From a checkpoint of a small model that answers yes/no questions on an image's attributes: 64-pixel images, fusion encoder layers 8.
Rows from block 9 of the image encoder, named by matrix and row number. Each number is 500 + 40 x the weight over its row's rms, rounded and kept within 0 to 999. All counts start at 0. Numbers have three digits each. After the name is the row's rms in percent of the matrix's.
# fc1: token-mixing MLP up (encoder.blocks.9.mixer.f.fc1.weight, 64x64), inputs 0-63
fc1.0 104:508502475511581537518488477497429523521492468532502548451481487440447561541483440512446522422492528512520551507438487530548471440495527493495496451520453471509444523543455447449474507382466555
fc1.1 080:525488491533518430459464520519529467519537481469574586480546482524439483584545561547515526462502569571539519498525551562508512485525493519481423454515497531448493507459537437515466498499421458
fc1.2 088:533492417443520521500498492574428457529564586474500526514547497504560518456507485484435529449491491486555450410426458481474509464512486460479477459488500452490446516479487437445463483446482469
fc1.3 128:520459485503484517563545518465527496469505577564488499473454437492538579528537557503441500567583467576510450476448510549540500471435433491499504501466491449451419478528478499500467458461506502
fc1.4 094:497484540416474484488449544499504476432482473483493536475441406471436477457527476474547519466494514536451485499578469534512492443484494506481519539445467426438444538502473421421443493532499514
fc1.5 087:523518496521528498532538479562520473496470428523564554465509526466453551507519557453438422569505512453460503507520526519487397480489494572532581544473540466456484562521478493468472424487518476
fc1.6 098:462519507495474486470478415460426503510458496471433462456526480443468447535512406453538495464527569562510565557476549529505494479529479527527519487584485445543414465507509510509510485446476530
fc1.7 114:502475460478454432459469476529445437416396486525553521530530451465481503579556494574509442451556492456453501510565515570527529459499484536507528540481455503464502502522513461485542473521501518
fc1.8 088:531554559532502462502480413457467469483481480437491476471504478482474435499507515508543478446470481515453521434526463515524530441529508519511500577563500460517511516528507455396392457535540558
fc1.9 097:540473465433446491456507503510504496501512568518479462493508493479519597533491522562531565541569477468509544528548543546449456458528530507526517437481504591516505472479435398441493541518496470
fc1.10 096:463501469494503463423453466425442464465483474439511484447517515471465432532475456505477493449554604546511557529533495552527527494503489515506507506559478493487479557563500517474504400435552525
fc1.11 087:527528562471489508474489477439498486447485425459578457452490499493437488564494484506482464510474542416432482496496568457423453447518516504498459491474508544480483500493483452471478460470398427
fc1.12 086:525542513450512465530528448493542492505566519482499443523493548515528492508453437484522511582498514462461487416498613534530444487473473501532508570499480442476528501524532434436456465590506531
fc1.13 105:471392442459482471460509437486484485483504500482465513455507459527519487529464451507525520532571597484439526580544456510512431440536477521504465459473517502498438447502455420492501439483480494
fc1.14 099:561566508509545532576551543497503507551521564572549496488504489462498601589529494536480490551530512488514510509527511565476495486485483556502524552551534490488539508525583540546532531563488563
fc1.15 141:412439462454426445455454473511505472475451474459432481467488490476430441439472505567512520468438423491540486551523495483442504544516495510524475417469473494512487482495481491481498553441498441
fc1.16 121:471453460449408469432467472450479456451445467482467490492469422461434459448445489536430452472455491486452473443446428517482491491478448441500490477471476459479478480488469477508496528527507432
fc1.17 087:481531483464454410506483478511459424508519420462490501465529469486473462480500498476470507459475450429461546516475549466437492464533489488538500384460430523442452499476483475428534542512555481
fc1.18 109:504525510475477402508509561518490499446408499514590497506468466474447536551501536475522437403452507489478456538483474518509548485507448569490556515477456482529488521533467463485449421508441491
fc1.19 087:562479444433452461472529485477476436526520525480500428443481475518523508462481506510543573599567494507462526574525479531535477459452508497502410482507469533471484479474455452579483445463513494
fc1.20 083:513487501481462513414449472506437525412493495502560432549517443516529523538484460562516520506555488527479597539522500523541509486545515545558535452548436451528497545534526508453533513458560538
fc1.21 119:448474465414447444406437451530514456515492527445472490474499487462447441487462521493511546501448479526545518514515481420489492566499504480508447468505536490457487474430473464513468504441481400
fc1.22 089:519437504544517422521468468502474469484479473407510574466546514473491476437478472495512422500497527543511509482508551506513532584529496562570541498499572538542568571554556514532524487500523539
fc1.23 098:452454464394431448437401459479494466434486488461494509515482451449487439499510505489554417495479462527483513514507497464490495466451458528526484455463527410452485491472464503486456497460472457
fc1.24 125:462457451499402430457437423496520515504523445432446495485507559497467434426447536537489522527425450469476482512481459481451489498456511500502480457468505445542495493514419461508482513496497445
fc1.25 099:481484475507522470470509541530526544499399422498506507546517545502538460493450513572508469553511507487435472505537520563464489452467475475463544484542498473418491451507619457451508419494487482
fc1.26 117:471447448492458520468545518444412467454459471456543514440520498466465534545553536507503492529538506503538490545490483550593552532505497549588547509501462464458509523532473464418465433477504464
fc1.27 091:457504497484455482480476477441421483461462421389479444448500480466454503594502515521540526500513602504475545506529552491535538499472490533514551509527498494472421491552488482506465423479491495
fc1.28 104:524554532526544569471473502532530500488510548513505555482528513542520542545511525555486548539533490496540522459533567503453473550529508487527552464509471470407431448511492490459460399409465442
fc1.29 087:481516481496510420445466476487439482448412448451477476519536482541508518552464466529489500432552618533494500451571509601560523475505507524549493449486455521509442505467495484502519480500494509
fc1.30 096:527520468530439538561516540573496490449469561493498523408413474475481521533535527498527488513499467505474439547486580547531493475484536538525546489469437498504515466558486416429465439519487541
fc1.31 078:480491516487501415480448449499489449483524550485455507548564482548542508495502530511456412560530470447495472462515497495497502498449469521557551527488516469451551623574524478436453497509532458
fc1.32 088:561475514590515473535574550514507523552529501524490431477470480450420581486439524471492465468492463433412499522453520554460476419469533526522542483486516480524546476528555517494511495485516551
fc1.33 093:523451409465435513443456497508494456468500558511496486448499539530495485528463494512487549524518473486512487482511533478468459496541473555445461470537467493527491517443437417468413399438489430
fc1.34 122:462474436430453480440426476524486469510474453437504513533456479478447437447495521504423457480463440494512468452428509460491535437486439451503507456499449425522492464471429510472466476482497488
fc1.35 096:449548442392435512446427486520490544491582509463517583543498481525541456538507452511490474469515451478570484488478469451499527460506465485522497458449541483490424554528463507518484478436529512
fc1.36 108:567519496483443495540566606479428436425421484577572479446493513478462554546486547537518554538544479522493486533550520545495476472549537537519522511479472490484503488511506522496461463521471543
fc1.37 087:525463517470528501536526525488520444497535547538548515444450539487526525580447486474556426514487554459462518516393443476502462489445484445503512479420510483487435515453519481524546452447447459
fc1.38 093:536539534541567496529525481518550572511538509462483489491540509537477502365452480459484429411449461484519455496571494465465472478513526594529499524491508527509510566439532471485500515536505513
fc1.39 087:502409446423474484453462489421453425440450494492515517448490452498480539583490457506467477500559542490488483514492494590558423518457499544515530562477512525451468494485519459512490462477489522
fc1.40 108:553525541498498520495543595555548566497458500517470489444494539428440501500498542560475506488467442452526498543464487485496523512539508551546487507490472471515485534479421426458413421461485450
fc1.41 091:532529468531533443514516505522525509502438428471546497526594517490461537593534463531544505474509557491551544577534524568536535510545490470476461472561529460477512499485477435451482402505491490
fc1.42 094:488469491408475461447432489511442468489424463472535520522543521502490468489505506541520494436517506512472518458526462439511522471471468541595528498506519489505523623510541473521518468515595570
fc1.43 077:521479515447497480506485455510459492457492547522514578490497444545526574497447463468473436441499503422480467485468476475473442457510549551599492541507546565564512564461522485525575495475537480
fc1.44 089:535492461490462438484473458471460461504448530427508484530511488489583485480477524535550446527477502539555509513556556476417557488547490508583505481580526514464513558535564562524546459550491477
fc1.45 114:544574560487519485513505502537568520480475494529577563538584527510531541588583546545519495524506609544503485474481502467556552518514485518479481544566543473495513492504552545531518487517477481
fc1.46 110:453426486490413431467464503456437476477427457491541472509528519459486493576495502552547445519584586561491512525570532514536516453474434530500515475475460484471524521513485462484491471518543513
fc1.47 116:519471495441475523509566552459445407398406503565523458431454448476496564512478504477517559536511466484447527558518500516520507447469515499504523534435467456456464510521525525531506498487526524
fc1.48 087:505452536457480420511450483488513497506460483494497408541495489514514548500528527492517426479518517559492489461518503467488530475519437565543544496533403518446550503547496477410429473512599489
fc1.49 110:512522515444458433441444362462479468472454489444513477473530452474519513540467469580510498543504518518531544550522555496456512493502561522538549542574501499521521510550558553510498520513494545
fc1.50 076:539483504476501493478537486452455439460488526506497491443526490523518501546504510500582555458512505478489549541560458457443465486515509564552547417572547494529571519477476452456420442496463426
fc1.51 077:500434489491488466518490398456444474427429522428523517491522506502560428486446491478490485515470537517537529564558522473531544524533521507525574517544519562481541596541557498479515469492473488
fc1.52 101:467524451522566483501518491507444524459417448523561526498491478458470519569546526510467419448478556471506505530506542490541485506555534525479472508466503450433493491494472438438412413504526443
fc1.53 113:445446450536442458413432440515517508481495478447451482489525494453456434477435535551501490455437487486473458525445512424501474496491448479527436474472528455550501496456414495473476529469487487
fc1.54 099:557525486542542471481554556529502597505509506558469429470534464500443563470444525550507497447527483399480507450520496505477517500542489492488523465547490476467459507476521420436433423519489496
fc1.55 091:541439443457460449477467496434502534444480537468507443460425478495494473503512562469530523600508522497542510478536522528581501490500488574540515533519447483506470508521529446420452410514496494
fc1.56 089:514536497505502536519419502501505443499498487452553528504557545483452457504504527536527479516524495515556546535542534555495474520484529538489520499520479480355410468458522478426458417439527493
fc1.57 104:439438468459403438438440432503489444473377475489470496509470431464439452434487526509497458480463454502502493501476474492462493482488471470513508452438459463486497464493481496458478536519537486
fc1.58 105:558466521463490491490579486504463501481546473486437485445485507563525536437501540491553559562557479523520500528524544589456487533502472525461498449457426433438476491483479445509436449454500450
fc1.59 099:447470472490448434460495548522448515502460468509580456522554484490492528577533549557511520526581509509454509463591518573474542452490479536503526451498461491476563498472502462435486451537555520
fc1.60 116:587539533535484440453504494508545511489455448478547532525523470418445490569582542511500498504517533606526548517487486474551527490491477486498500528507503478451457477480505535517498438483432395
fc1.61 110:510487527485508493454482395485479505480446431449492425499526476493510512520548544498564520472507481526495566508541531507415559459528508599536500518569525579509562558501497565524505484515499456
fc1.62 117:460466444391461473454429469484455489476457486471440475489503512468438454443445574571475545482441462498479478523495459496464496530460474498479489435441450463476519456487449511499484510488537431
fc1.63 084:517512492509489501476478516500428494474504450536525491462531529501427505528495492576492510526522535523504529514547517584527467506483525474534524459523490502458494539457498496482401396389406420