Rows from block 7 of the image encoder of a small model that answers yes/no questions on an image's attributes, named by matrix and row number. Rows with one number belong to one neuron. Each number is 500 + 40 x the weight over its row's rms, rounded and kept within 0 to 999. All counts start at 0. Numbers have three digits each. After the name is the row's rms in percent of the matrix's.
After each neuron's rows are labels from the 100 images, of 14976, where the neuron reaches its highest value: "colour at peak" is the nearest of a few named colours to the mean colour under the peak. Only what is clearly more common there than usual is listed. The data: photos with spoken descriptions (Open Images, Localized Narratives).
# fc1: MLP up (encoder.blocks.7.mlp.fc1.weight, 256x128), inputs 0-127
# fc2: MLP down (encoder.blocks.7.mlp.fc2.weight, 128x256, transposed), outputs 0-127

fc1.60 089:446514450486505527496514517454564502495415522492424576495504451448517498501496465491461412576542477486480551530475472532568573489500473513514432473522496552499564417506507515503498511453512462460437516441529488474499515499529516494519531513491515387536535497546445467516502489501554422478425473484417536608470512552415487507474457480484447470544537435527488527519443518480467541477485
fc2.60 091:503423520501542498488514502510506499522526494428477503525525530444504439468520468522488416507459476468550443502503511499551518480468432508519517492469487587541512498514520525492519487596451465485546502426481554418613491516525617569507473526466396487505431459451470553496479484572492506597508490494509478495486435437506503530445532563487484428455500479495479505546549527471498537505513
colour at peak: grey

fc1.245 078:523483520608494479492468433451542476453494470475384493520479499445578506550553503581446497526482537454524484446475544467486514566426528544523533412488596523541438462537469536565500487476533523496419494486481452471562472547463499536527486557449471548507549504425464567474493467476554511500546536503540513489494516507423505493484494496545499438518501472538561535515477520524521465513490
fc2.245 091:420440501494504556538469546507556465514462493536563484470517553430460403456486530445488493575455510576564482547492511509507535510460492585498445512498473606496465506459473483531495531553503449489528441481532493435526423460495538509534471487467424455545474496549516505412467514604518468509470433501525502506470479473488522504575544459499487512492492415485511469496502439471512498525546
colour at peak: orange

fc1.45 119:508493476442467538424447384529523527556497433467576501580494496497427493465572544488532478513429509444510476538509486492502510496444485515499524467417514515499559512485561528540501474548437518488514522420479452516524490549489518408505508560490543553542474462514525520532521483502535439526540515467477528411569521532490415507539567543486508496440485477570474506497500553529558511455477
fc2.45 112:462511480507494406490514551463488490557543465444545522513524489479517591609517526534536462563469508497469514491502522522441501533437481503506511502526480414572475480504528514468441517435491481508490457519506530424551511472507516469492498474504460464550491488446480589553551535564522463439500487526531457418496484426483518505429537485540474383539483405455478514509508472475508422473496
colour at peak: black

fc1.167 172:462533497515507526536470512494537482575598434533520512518515510546540484506523486489510540548459518517492524545523457547548482458469462533472527549438569468448423578554488530433444441517530495545503499389585459561470536444435535455572543530498476554523533495519575478512524500556473570424508449494478452466492517511480494576515527549510497513511485496479507448538458503533532479464546
fc2.167 131:470558456517468454494456507548490528486463471519467483515548535617518541405483547477458519494583534495465478502483496500633516545581508554456487482530525412442476483559481533502486509579462519495509489489525481578438510494477496468464514476496558537535534484450574434526538495571518476481524480490477494364489504456503493508509522514503557511529514523520532511488501542518489592504501
colour at peak: brown

fc1.171 104:491444583474371556471454507519509469449451545427542426487541501511438504470508546480558472518499509522544469468522468497444521490521570490521486527449526497442492510509506450492502522587477522479567499531471503437552468472523486414458500477517424555472438487501567529475502501490444497501533492506510481448500435450566466511513536533518491472423506446519487450416437482513551433458508
fc2.171 112:440512489481503421523486492548468553569442601514567510480490376467495558610482524535479481457455541494516498519555484528428515556552478572508486482481491469511550465516466507504462498568537494467499505561520505478431418499442481531532490478516433526557539546565509489442574465565499499485503479522507524545504491472492505499489521436484482466483456475413524421490535474503505466475492
colour at peak: black

fc1.176 108:478505466501533427522499496496505432480467506507405463542481489516504423525501412483559408510486470481533465517554394482485477498493493475493456503498535435479458520436490432461452431460518401525422505479534502507488499443430520517505496496426516513456439485429440477479464536540470554488531506465497432423435473462491470493467525457492480497473487432490414450500451472490518484477507
fc2.176 106:509464484535488504459486500509534550612481570451584501422508469428510606592526515489460475501526444526518469497469514496498505554435529509499507489454486521522594511549513494458492506364493500492472496492529524529520468505470517578524482500492395547507483508461520533516521517531499490491503530538477460527560566502510505480423501504548490458502502568508487540530557488501431589563507
colour at peak: pink; white

fc1.109 081:556426527476469512481483479438407517547517479506523465572529518501484469536545457534514556482470468467492500555509461560457469501498501466487503516502453527539592469475527477475536459561421461540496552452522482477506468559487558559541489506485448474495481487561598527518445471489541460489562542512441387540513540471558511576525516485573438509457533441481519541486537524483540456550473
fc2.109 085:476439456417509494475479541470466551543440475585475545527474613439518456561509456506521518425533536524522520490514489503476476548453570514466470478537510569532466504514494485511468512471461528504482515516479439376493414516513498510510502486501420598457492501526479558434471505508539481480530503477535428458479529549497519582559486526462528561532478430548508515497466489458489543495540
colour at peak: blue; purple

fc1.211 168:473523507579562556546569531508503546460489481528497504518504477520466470635470529488552460530540514487532461525588500450465544475527511534518520563548502472558532503499484531461504461505542585470576465551522520486480446531463477582544495443491463542470509528523566457465517522486471491471469518500568459531499546489482556502556486462475482549539497476398546467521564581484494551566483
fc2.211 133:506620514514499490503482500441538553521496517564582489528486527523553419450476467508585435537516501492505477511481505517419506519502549529508486526524522597496476516503485503489509505526502511494520559611510487366473386496523528605526510501479486519506491503527532504502494516421516509497478482483504522420505556549494501518601529518516498534500511446487530502453484529478493422567494
colour at peak: white

fc1.133 077:552545491519516534523506471426539597494449507481494529477488537448472399488537468533527509590509482495485542476430543458453454516493503520471550534515528533457460511536553512513495499438458543493484537510519492467503406538449508467505441499495415531461445618485509517496577501497468494431533559520495428509509547492504473508478533500518513478583527494476400493557540483510473489552419
fc2.133 087:509527533509543466459457591504558501532441393509447445428538511445413421537542479495502510483436531487510480474480522474436498458452490527491461540480516632544521506509486449467433525460509520559492501503523479427476480486485477510480497512494359505435580526495556507499488459469507504540535502493534522457497501534477536458537521477488466516523482393492494499471462495512499534457525
colour at peak: brown

fc1.26 133:502520563429479511456491495601517480439525475505552463493593504476455585557520541493555442513549494484535455539563530518540459483464482494580513543447526460549481546485527467443468468544539468495475468487554500508493419500437518514525469477572471453485460449545504496530451491529430464540493522467561535514449515491538513536510535507531471431395466518503493525514526405514538553462517
fc2.26 124:517506520544495348484510499490517444467531512495488505498501440469498598530483515512483507454504485529539510543521484514505467476426473519503514502478508490488596505461510506490568509492476499510529483503504455531513449535477526531543497475503477468595480503551463475389488512487469491480521512452532521651508470570473481474496536412475454378448488522480505516539482449496511511397504
colour at peak: cyan

fc1.23 109:527543534509476561531517450462480559557489522518476547514501484490485543507494523529553458451520510481499502606553492544491537515538521403552465448543460533561620453502459502488476510507583494510495576466538527453453502546491498526571465516507454537525488524587555494537420524497553471484497506438513508456514497461528532450475474569487433495562543509401517496502485517469433488507551
fc2.23 093:519508501460508618539413598455450500493466459565545566543441516501506441512520528506470545443555565476492492528442470503521469541543492456472474530533483502475448523477505551478512492508535455504512563442459483546490442505519478521495459453475377510536494496445563464396512496478534446503466503523483519502501520533546472555567461527506556534527539487482492533423496485468468428532490
colour at peak: pink; white

fc1.9 095:615494561495493543460469515488530504477562436547479572541552518497480560477547504488511516477429512492478526487462561483466408512456493449447487474481490512424490518535506536570547492501443503520515471456502457476512517457518536429453495559482493607446503468458576504521444482483524529497501430460479506445575580448527463522527507524546526512574501514581434490515511510525555466485504
fc2.9 072:444538453489487508488486543487508494588425429600504529510494529509482489560516531489469543419512464520476529454477520477474511512546528499500462491474464593467480530558490498556459478415495458501542561461488505419491495464524531522485517466520401477515520523471521505493494475431445534541503510493490510414465426582481524454544490505494538464448411389487521527468522466513534559450523
colour at peak: brown; black

fc1.214 089:442510572493521473541475528499509543434508565419454474555468483393555498450471485492487437465494564463444478515446526524450501478473604483426469468472450501482489518468491502512473536487477474484448511496463549503535450565429480487441512458461490453501483523476465520440488532506453511534419514560505570579471552463475551509505467476485497563488487468458455500559411481497457453466489
fc2.214 085:458496517461471488431464531472505527427510446543470519517573418444459475636489523529418494516497533507531518439468497533470500469470452539468550506478542564549575487483461469481515531549576466515505522538456502435521503521529517511503506573485373457482505445427454470442507496516480429494513550546535477470460561552501458519468518498510516473485498485525512527466460496518510591514504
colour at peak: pink

fc1.75 167:440535460543576532552517536566521505527462473559503467486539483499489503610476530493546478500566535464581438495552536507506514448544551519530561568517532527555531528507523568451454467513550519424485482544518512492464460482446442523507504439481508491498520466556506437462514513520417487505438456514544509503480521517479526516548486452490496553471510498443512437536584519576531525607481
fc2.75 142:508624514525477495513444518477468508504496458627540497520504559538547525494524483512596551517482514528520501480525493524448504548548543459503506497478556523432535495506494509512539508545486533511531505563500501383531431500491527512511526480484481512504513505547517503400527494450468514530506510509471550506523569638488500552639523448456499502487467511499479502436499513512527469510444
colour at peak: green; cyan

fc1.2 165:487441459472510579424493448492475489518501477448590513523489523533423472529565526492549557503434498485543461497486498534495478546476480541497469469386524500498531499522560495496497472507400530523585515435480469485520494488530555452455505569497502530536483447531514544498530490511502458534544513430454509403548535528520410461552550547479491535503482474578484504511444452510528536427527
fc2.2 143:511485500511500469506527504558518458532527548402602492501478458497484576519514481536519468561509512509472473480517487475384538487412486558493505512503452412585508519496457492503453489426508497507510530557496518474558502492491551509485504515508480512472490469532446559552514500577511459502501499475508500431496449388521489478485507482489490409508503398550464492527510501510484373571487
colour at peak: black

fc1.219 132:502540495518478439502555448402499538466493552436438513603466506528493472477484455523561476511485513492503508513490501601406549537578550445487458502464485442492476520464536530505485530481503439562490514521566501530532452569514512551530468452475488537508482517562530546548464551514525456454552474480500472492526503513542534550451472480485488482507591522478553577555470494437412543525502
fc2.219 132:532522467467496468481366501427487579549616424476574529498503519574533589549471523510483536483521480452494496552477511541551535466489480486484516509501489486539468495508518520513518490466504500508487524496492503508490510451492463551497539471447421470609519519532479448516510496467479509462482501504473510526491676528455477517438516500515532535541517538501467499525456537509496472589520
colour at peak: pink

fc1.104 150:554450545530518461433509473441482521487514557468464522511470466443502524468491475522484493465464473521450549515485491454507462538450512396534490465552455452486470419477470495580500531435496504468453535485495490439519512594515469526482447496457443523519453559482478566485434564464583429515543525501481488506531529440527555481453472489512483514595512492488446557485499568451419440537501
fc2.104 139:521532493496514472507495528473460487467460467567597478496525486543421567517467508490528532416545515488476478511471507492438481521582529493487467493544503468519468510438541504454530501562538517499475495626456477441606472521495505527528466482510402549445507481481457481480468483431535472557455494514493474474500446517484533557651490493518498483476501518528511536441511537493527551442447
colour at peak: red

fc1.25 164:487468505476437482456480487565471449507492499498506419475534547523474516524444499467535439518515513549609451510540528503431520535530435523482544512414513433495538527453508443428487490563510433486492430479506457492482475415493530486475455414544470465499503457543483506466504488554413511444478451510576508443483479469538484511501560467513501454413458521506514457516487421512533553530551
fc2.25 135:511603497533489362499555491538585492452505567502493504468514445432459624512500495500481470496463498494550514513547468509506532500429521560516512516461532510440562493478509514487563519506494514531496515618485460560542467510485519522489521478488528510540541495515510510436488478440505510526508525482512501659486458482515487503506525424479447417487502539520485488466499511496501563470493
colour at peak: cyan; blue

fc1.13 077:540508559513520497558523450441528566474523442468470479522534497441482488543513590534509481524535501577452525485503493475417479558452453471558533548481549545541511495475462537471571538443513557485502470445552488491507447485519535587536507515453467522457446484455474432515525530481503492508535493506493469510487474459484536520481488539592489576580434461433518469488542551488415539582522
fc2.13 087:473480455515524519493500569499480534584456446571430487507506501488511443517497544509536500434472481451441527472538477457459467531475478510476494509539532591518539480483478509502492476575470475506539452502506554371559467471521509523526503518511367504555517520534513554482453461497443498496555487493484482436436533502481534499534525513501470536473465360518472544411475484488522480464547
colour at peak: white

fc1.206 092:464443569496472499506513457440455485525528532497523466552495499475463489522506480455541542451495458525469554562558503613486513525511538445479452521488505446527565495479479473466510517550492460516496548481533517456481418557513552576510448456502422529524440511596569452514433538482558475463564543417492479526584506498539511506458547533585515492482492487465445535505507494452445536476524
fc2.206 091:497450482519534547511492533487556551496392446629583514485495554443497528580513493464562532400473501514461527479490451495512449484536483545485463505450492555508472532501514478555452523492484524524502517499478478402521416478517507530504504535524395533504480513553513499476491498462562514490528522452482462485526561580533499483555518511482493597506523405524463511463551490486522472485470
colour at peak: pink

fc1.224 104:569493561561521436450567421418514476497550493540398515460479495459503471472508468576485507479488479555500507486421494446475465528469485454541491471524495473438477488556512559536580516463498500535490547480495467452515488609514473531546498487498494534519489606457450556494454526469545466487524491517433504512506533461525508490485532500478507561589538412529497507477548581486453503509493
fc2.224 101:468457490479522456504421586450487492513453443540608504477479569464427465532522525541521517544504549483503473476536474460399503526502514610524482495519514564471506515487504477548445485502525488455562506562501491395530452498484558469493515524458437504493505510499522508412451486472489479525477453529513482505461394474480466502599499469474495489503485471564546501506468487508532574446453
colour at peak: orange; red

fc1.216 080:542543504596507517541472453473523500553474551521413525481497462440487525492499489519473530511479475468472481417485499428498481461462478451513526491482468551484568435456450562491458541416481508495471538517511456435503387512467456510483522508492412478499454498487562539485474462493555446471505597460485487544501504434420504575472457516501471525522508391507441523569497506484471491507472
fc2.216 099:466391539457493555471488547528518480534457467586558472432483533418496363560497480483502469431504492532447464471525510516441480541471537581468498507467508580530524510477465522522523492463460462455485475483482472392565479551505517531491546459496368506505528485504493518502470512538505471493499495528503474436483529496476469501537460471488487487491461406550489483496513452432507503499529
colour at peak: brown

fc1.165 100:590506530499462444514541483495475430510499457506414432543516476486481401535503448484501451536472473519534489465542415485449499493511438455468505517478486479485494533515549441436497528468483441531453456496493471462469461454479511490557515434447473503438492499488425536505525491487436504423500489505473506474438496407512512451510491507463476487473441414457357450495474442478499526492496
fc2.165 114:518458493535508436514463536477567534592461545498586520483535414433489561569501519489394470495526484471533509512454497498506533500429510513530514524478497532521566470549503527531511510416502469526495495449518515518524478494463546585512520454530350537525499495491498487475519475451488470474487537519495439521486480493469545455396456480517488412475475531512488516514507513464455592474551
colour at peak: white

fc1.129 173:475463450448512490471440498550461442502483490497502425467554526524461547567472526485556413529535498536629420478549550521489527524524467514560543531413495473521533559451517461460510502535519443482490459495542505486448462433448500464459469435536504463488480470499512464469516480536420515518452499505564503453468446495534507503537552461517481480394460501485484451505486426499551538518548
fc2.129 149:500642517523527377490552444523538474477511533516445514472487438457531614519540510497513490476469499510534494529538485520484483537492561529502491494513537550447576476485518505537548483492478517514486524633494483527557470516466483498481506496533554506555468481549487525421452506451504516522493531506503531622509481538505482512570495433468451438493528584500494509474506479506499539467443
colour at peak: cyan

fc1.143 110:487407488450534567421451431539477467510460455464550547527544481554463511582526539507530525456388482486503475548431486498480449501430473523487476452402534451526516514496513514503499467491423530489540494443487474431526500533509521413524504529484557533519448498540540533504461528494518412552547481484453535455577514526512440473510506497475512556476482527553497486519449520483533482453553
fc2.143 101:528497490474467502484435567534499448511507533432605524503536449473490536548477491474518420599552517457504481523508520483392496479461485516518442462509471462534479498503522508551454499438453489517529562561502545408504521504564527483479486487509454456551512481494487562503517515543491509494507499467526501406526479439545482512453509484484479395502525390467487525478519458537509384492513
colour at peak: black

fc1.249 081:466550480514505564548576428465466459457487528483449533491509464502457464538495566538494416507496511422429458522545522466537442487510472415537536535535451495512487491548506515509520500445579567485562523528517485504491507526513507578519470534415398556494502530488546470479478552464486509422477540511509459494473455481493526523526477482548468486473496467345505520496489502442459542511489
fc2.249 091:531468501520507463457456565455504503512492408507538439493482541441470403582483475489499528508533482457466487524426515559401514483449492488495506508476523587527533452508477548485443497459514491511443535465520521439508402514518547559522517439520329542523509555515534520475511508453498461515448491509520544459485552498448528518541498516475472527513513421521559503500498534464525489495488
colour at peak: white

fc1.146 100:555550586491487534549538514490494551475528499498440483556483494518422493422566439515557475489479521453401565465455498469513445508503464495457486508517473451465441455508454508498482532511491483570493547500413506503529594503485508449484488529446454570463553528463542520534440512450490559531490536517405515454473485465552509427522493509519506556534552512554471498495491464503434416492474
fc2.146 094:454465496473490463497454580554526507529511496597502482468497438440476452539440499501453483477485589464515544510441472454474534519469517489497526491451498505524481529534506538516423497433527495484517472501488488503547469520487467398502496535512317514467518532515552491552527479336540506496515516543487517492487506565523478510506474472500487521534487468453499511519523480519586550484495
colour at peak: red

fc1.113 092:466467450462628501480494488497532483524471509496471478508546511521567491527505513417519527486487549487567483465510533514472456475600467506525506476400471534531538479468498552455503474528496507485439501532539487451501422481398495481536496475536495407429484542505448484494503537496408470437485503515573472534449553503493536471483447499524471566422520508454573472545533496547496575493490
fc2.113 083:503509527461526461486482565494546514601482431636549469531476566401485518548434509493528554430502497497498500494585499488498553525507480567485464505478467489541528474490479485594496512472523518469520475560503543424530388471496522491512501498508457506481563484546547550453494480486534496504492503533526503524486434528527462544542552463465477465489505482534519449499455471536474556412437
colour at peak: green

fc1.229 116:459478521550471469527569437471494458498574464458521550533489502464557538470543485545541470477481465476429567519561487522500439520453478433494511518534490411497473439470493453491506475513475449499496490499539488458544490529494555552573486531470442570525464541530449566513440545504584506492534563455545425503574494479487476508420512517554410457486488471489502535525473587480496479461554
fc2.229 113:526528482498504536477451476464502433450453431591518522513503565530515529576532469514599590443553496542477470608524526457547474521547499536485433522577542461528535460499531496510561500551490490503515532550475517534542520477548536462490513537479506515509479464554504544491493534527500519513471473405492488514517435556504497497633508462428516521493516485568495477486506475514468452438447
colour at peak: pink

fc1.43 115:488554459571594513513455529559471464517465441537463442466539501539510579572500542476555476534516537478607394507525537476542484461501487494535514560482495551546532512539587483462462455527531462507534498482517478474459441449444456507474528481514510486481513437517521443449501520584418498523455467454532517497448555495506499517550520479492503515478510493537482468553544472558531591547508
fc2.43 107:526568502471501431517414500506514457493438455516500490505517491464498541504505485489474555451511492523511489472534462490466539493528547463468520507509554569524527464501491515483619555529500479518532474620517467416538491512471460469519521487491403496488518464541482494382501494423484511558511526461504525475514519606533502546582492418429481480509501557478470494428514416470488512506461
colour at peak: green

fc1.220 089:530447542488556454470476549465495473517517537460472488466485492513541481472549483566436476526540492475459530539493551544468525488512547396509496530458532453510463491554537451588486473517525498492389445514508549447517481555531541500533502468485447423453534527522402487541502507392550532502486510532472530512513517559498536602482464573504468509441473513524445488515588454498519487484538
fc2.220 089:499487434491494463392562515571480558452478586468479515539468585440546506544490505548572501514466489491481528552483466518529477509482522655501499487505469586506489493532500507502500520610534488489481561513498504455475414478517486520518518543480449500585491491583447573520485464591507490527512459441471512535495486501459507469567485495468505508494503520525508537538490529514512552516468
colour at peak: grey

fc1.71 121:464544503491467480515566455482525439491496466490458506577473469455491494521539461478552424472487446504518519573524478540492469467495522466533435548469488491487453490428495472459450449469511415539417557463576515545494383501496480566514449463459469469465459509513426510563420524490480504483519482464480520514484515528487485503461478515473454450416573499479558477577459497463415501482461
fc2.71 110:518401499503462424502446519542497557558522393494506508498477450483539631586519497512435494479510521491488540543490493541555499514440495505504501470519528498559558508464490522486517524430500499487523465512488460496517496491511523549516516534524375519573522524562476523428517487498498525460503498500497466564530596553512482474421533475539525452532479522501504470613485511496505467525571
colour at peak: pink; white

fc1.246 113:500540485591498518439465448507555495520546408544497536468499444475493542456558454509484517532485475487469544475464521439522405496401449520519512511514513522516479446561481516477515408401504505536507540534535504535551518481426449509507565564418455532469514519420496531493481442501536551491519489477445482513490491537513460556501497519479466516554510420542470491555441513577519474474476
fc2.246 095:457442504492466443533481563493539508545520386554480516444485527431514390414503515504432450524459479552477517507494505506513498520400528600478503475462481560511453527466470509540523518560459493509448558491475525478552485480487542542499511487490530486518501477548431556526472479558513505548515484500507532480516529417480495484471513496548488525535450340514477510471501443493509482532497
colour at peak: brown

fc1.183 078:480471522512511529529509436523529506479526455507411481537534447511422507564492557498483458601546468530525486527495504456391521441527532474521493485485522472487448455516500504459492489492501553556583467506486473454473493516511500520520434542519487496489525506525531441458502418502521577448461512551538445519567531507435522537503545571589430507479472473374540524548496523531450528475518
fc2.183 081:506450549500496457532480554478458534487457520559476473516479444441533397531524527449492412432496471549522526488522533491477491475469488512478482465522589557540551496472530491476493497533499488462519516482457458353488485539479532495551487486452345504531500533492491507459535485470502536485523522553441510422536561533522503525510434486529487506475513409476511514446520511462522582498516
colour at peak: white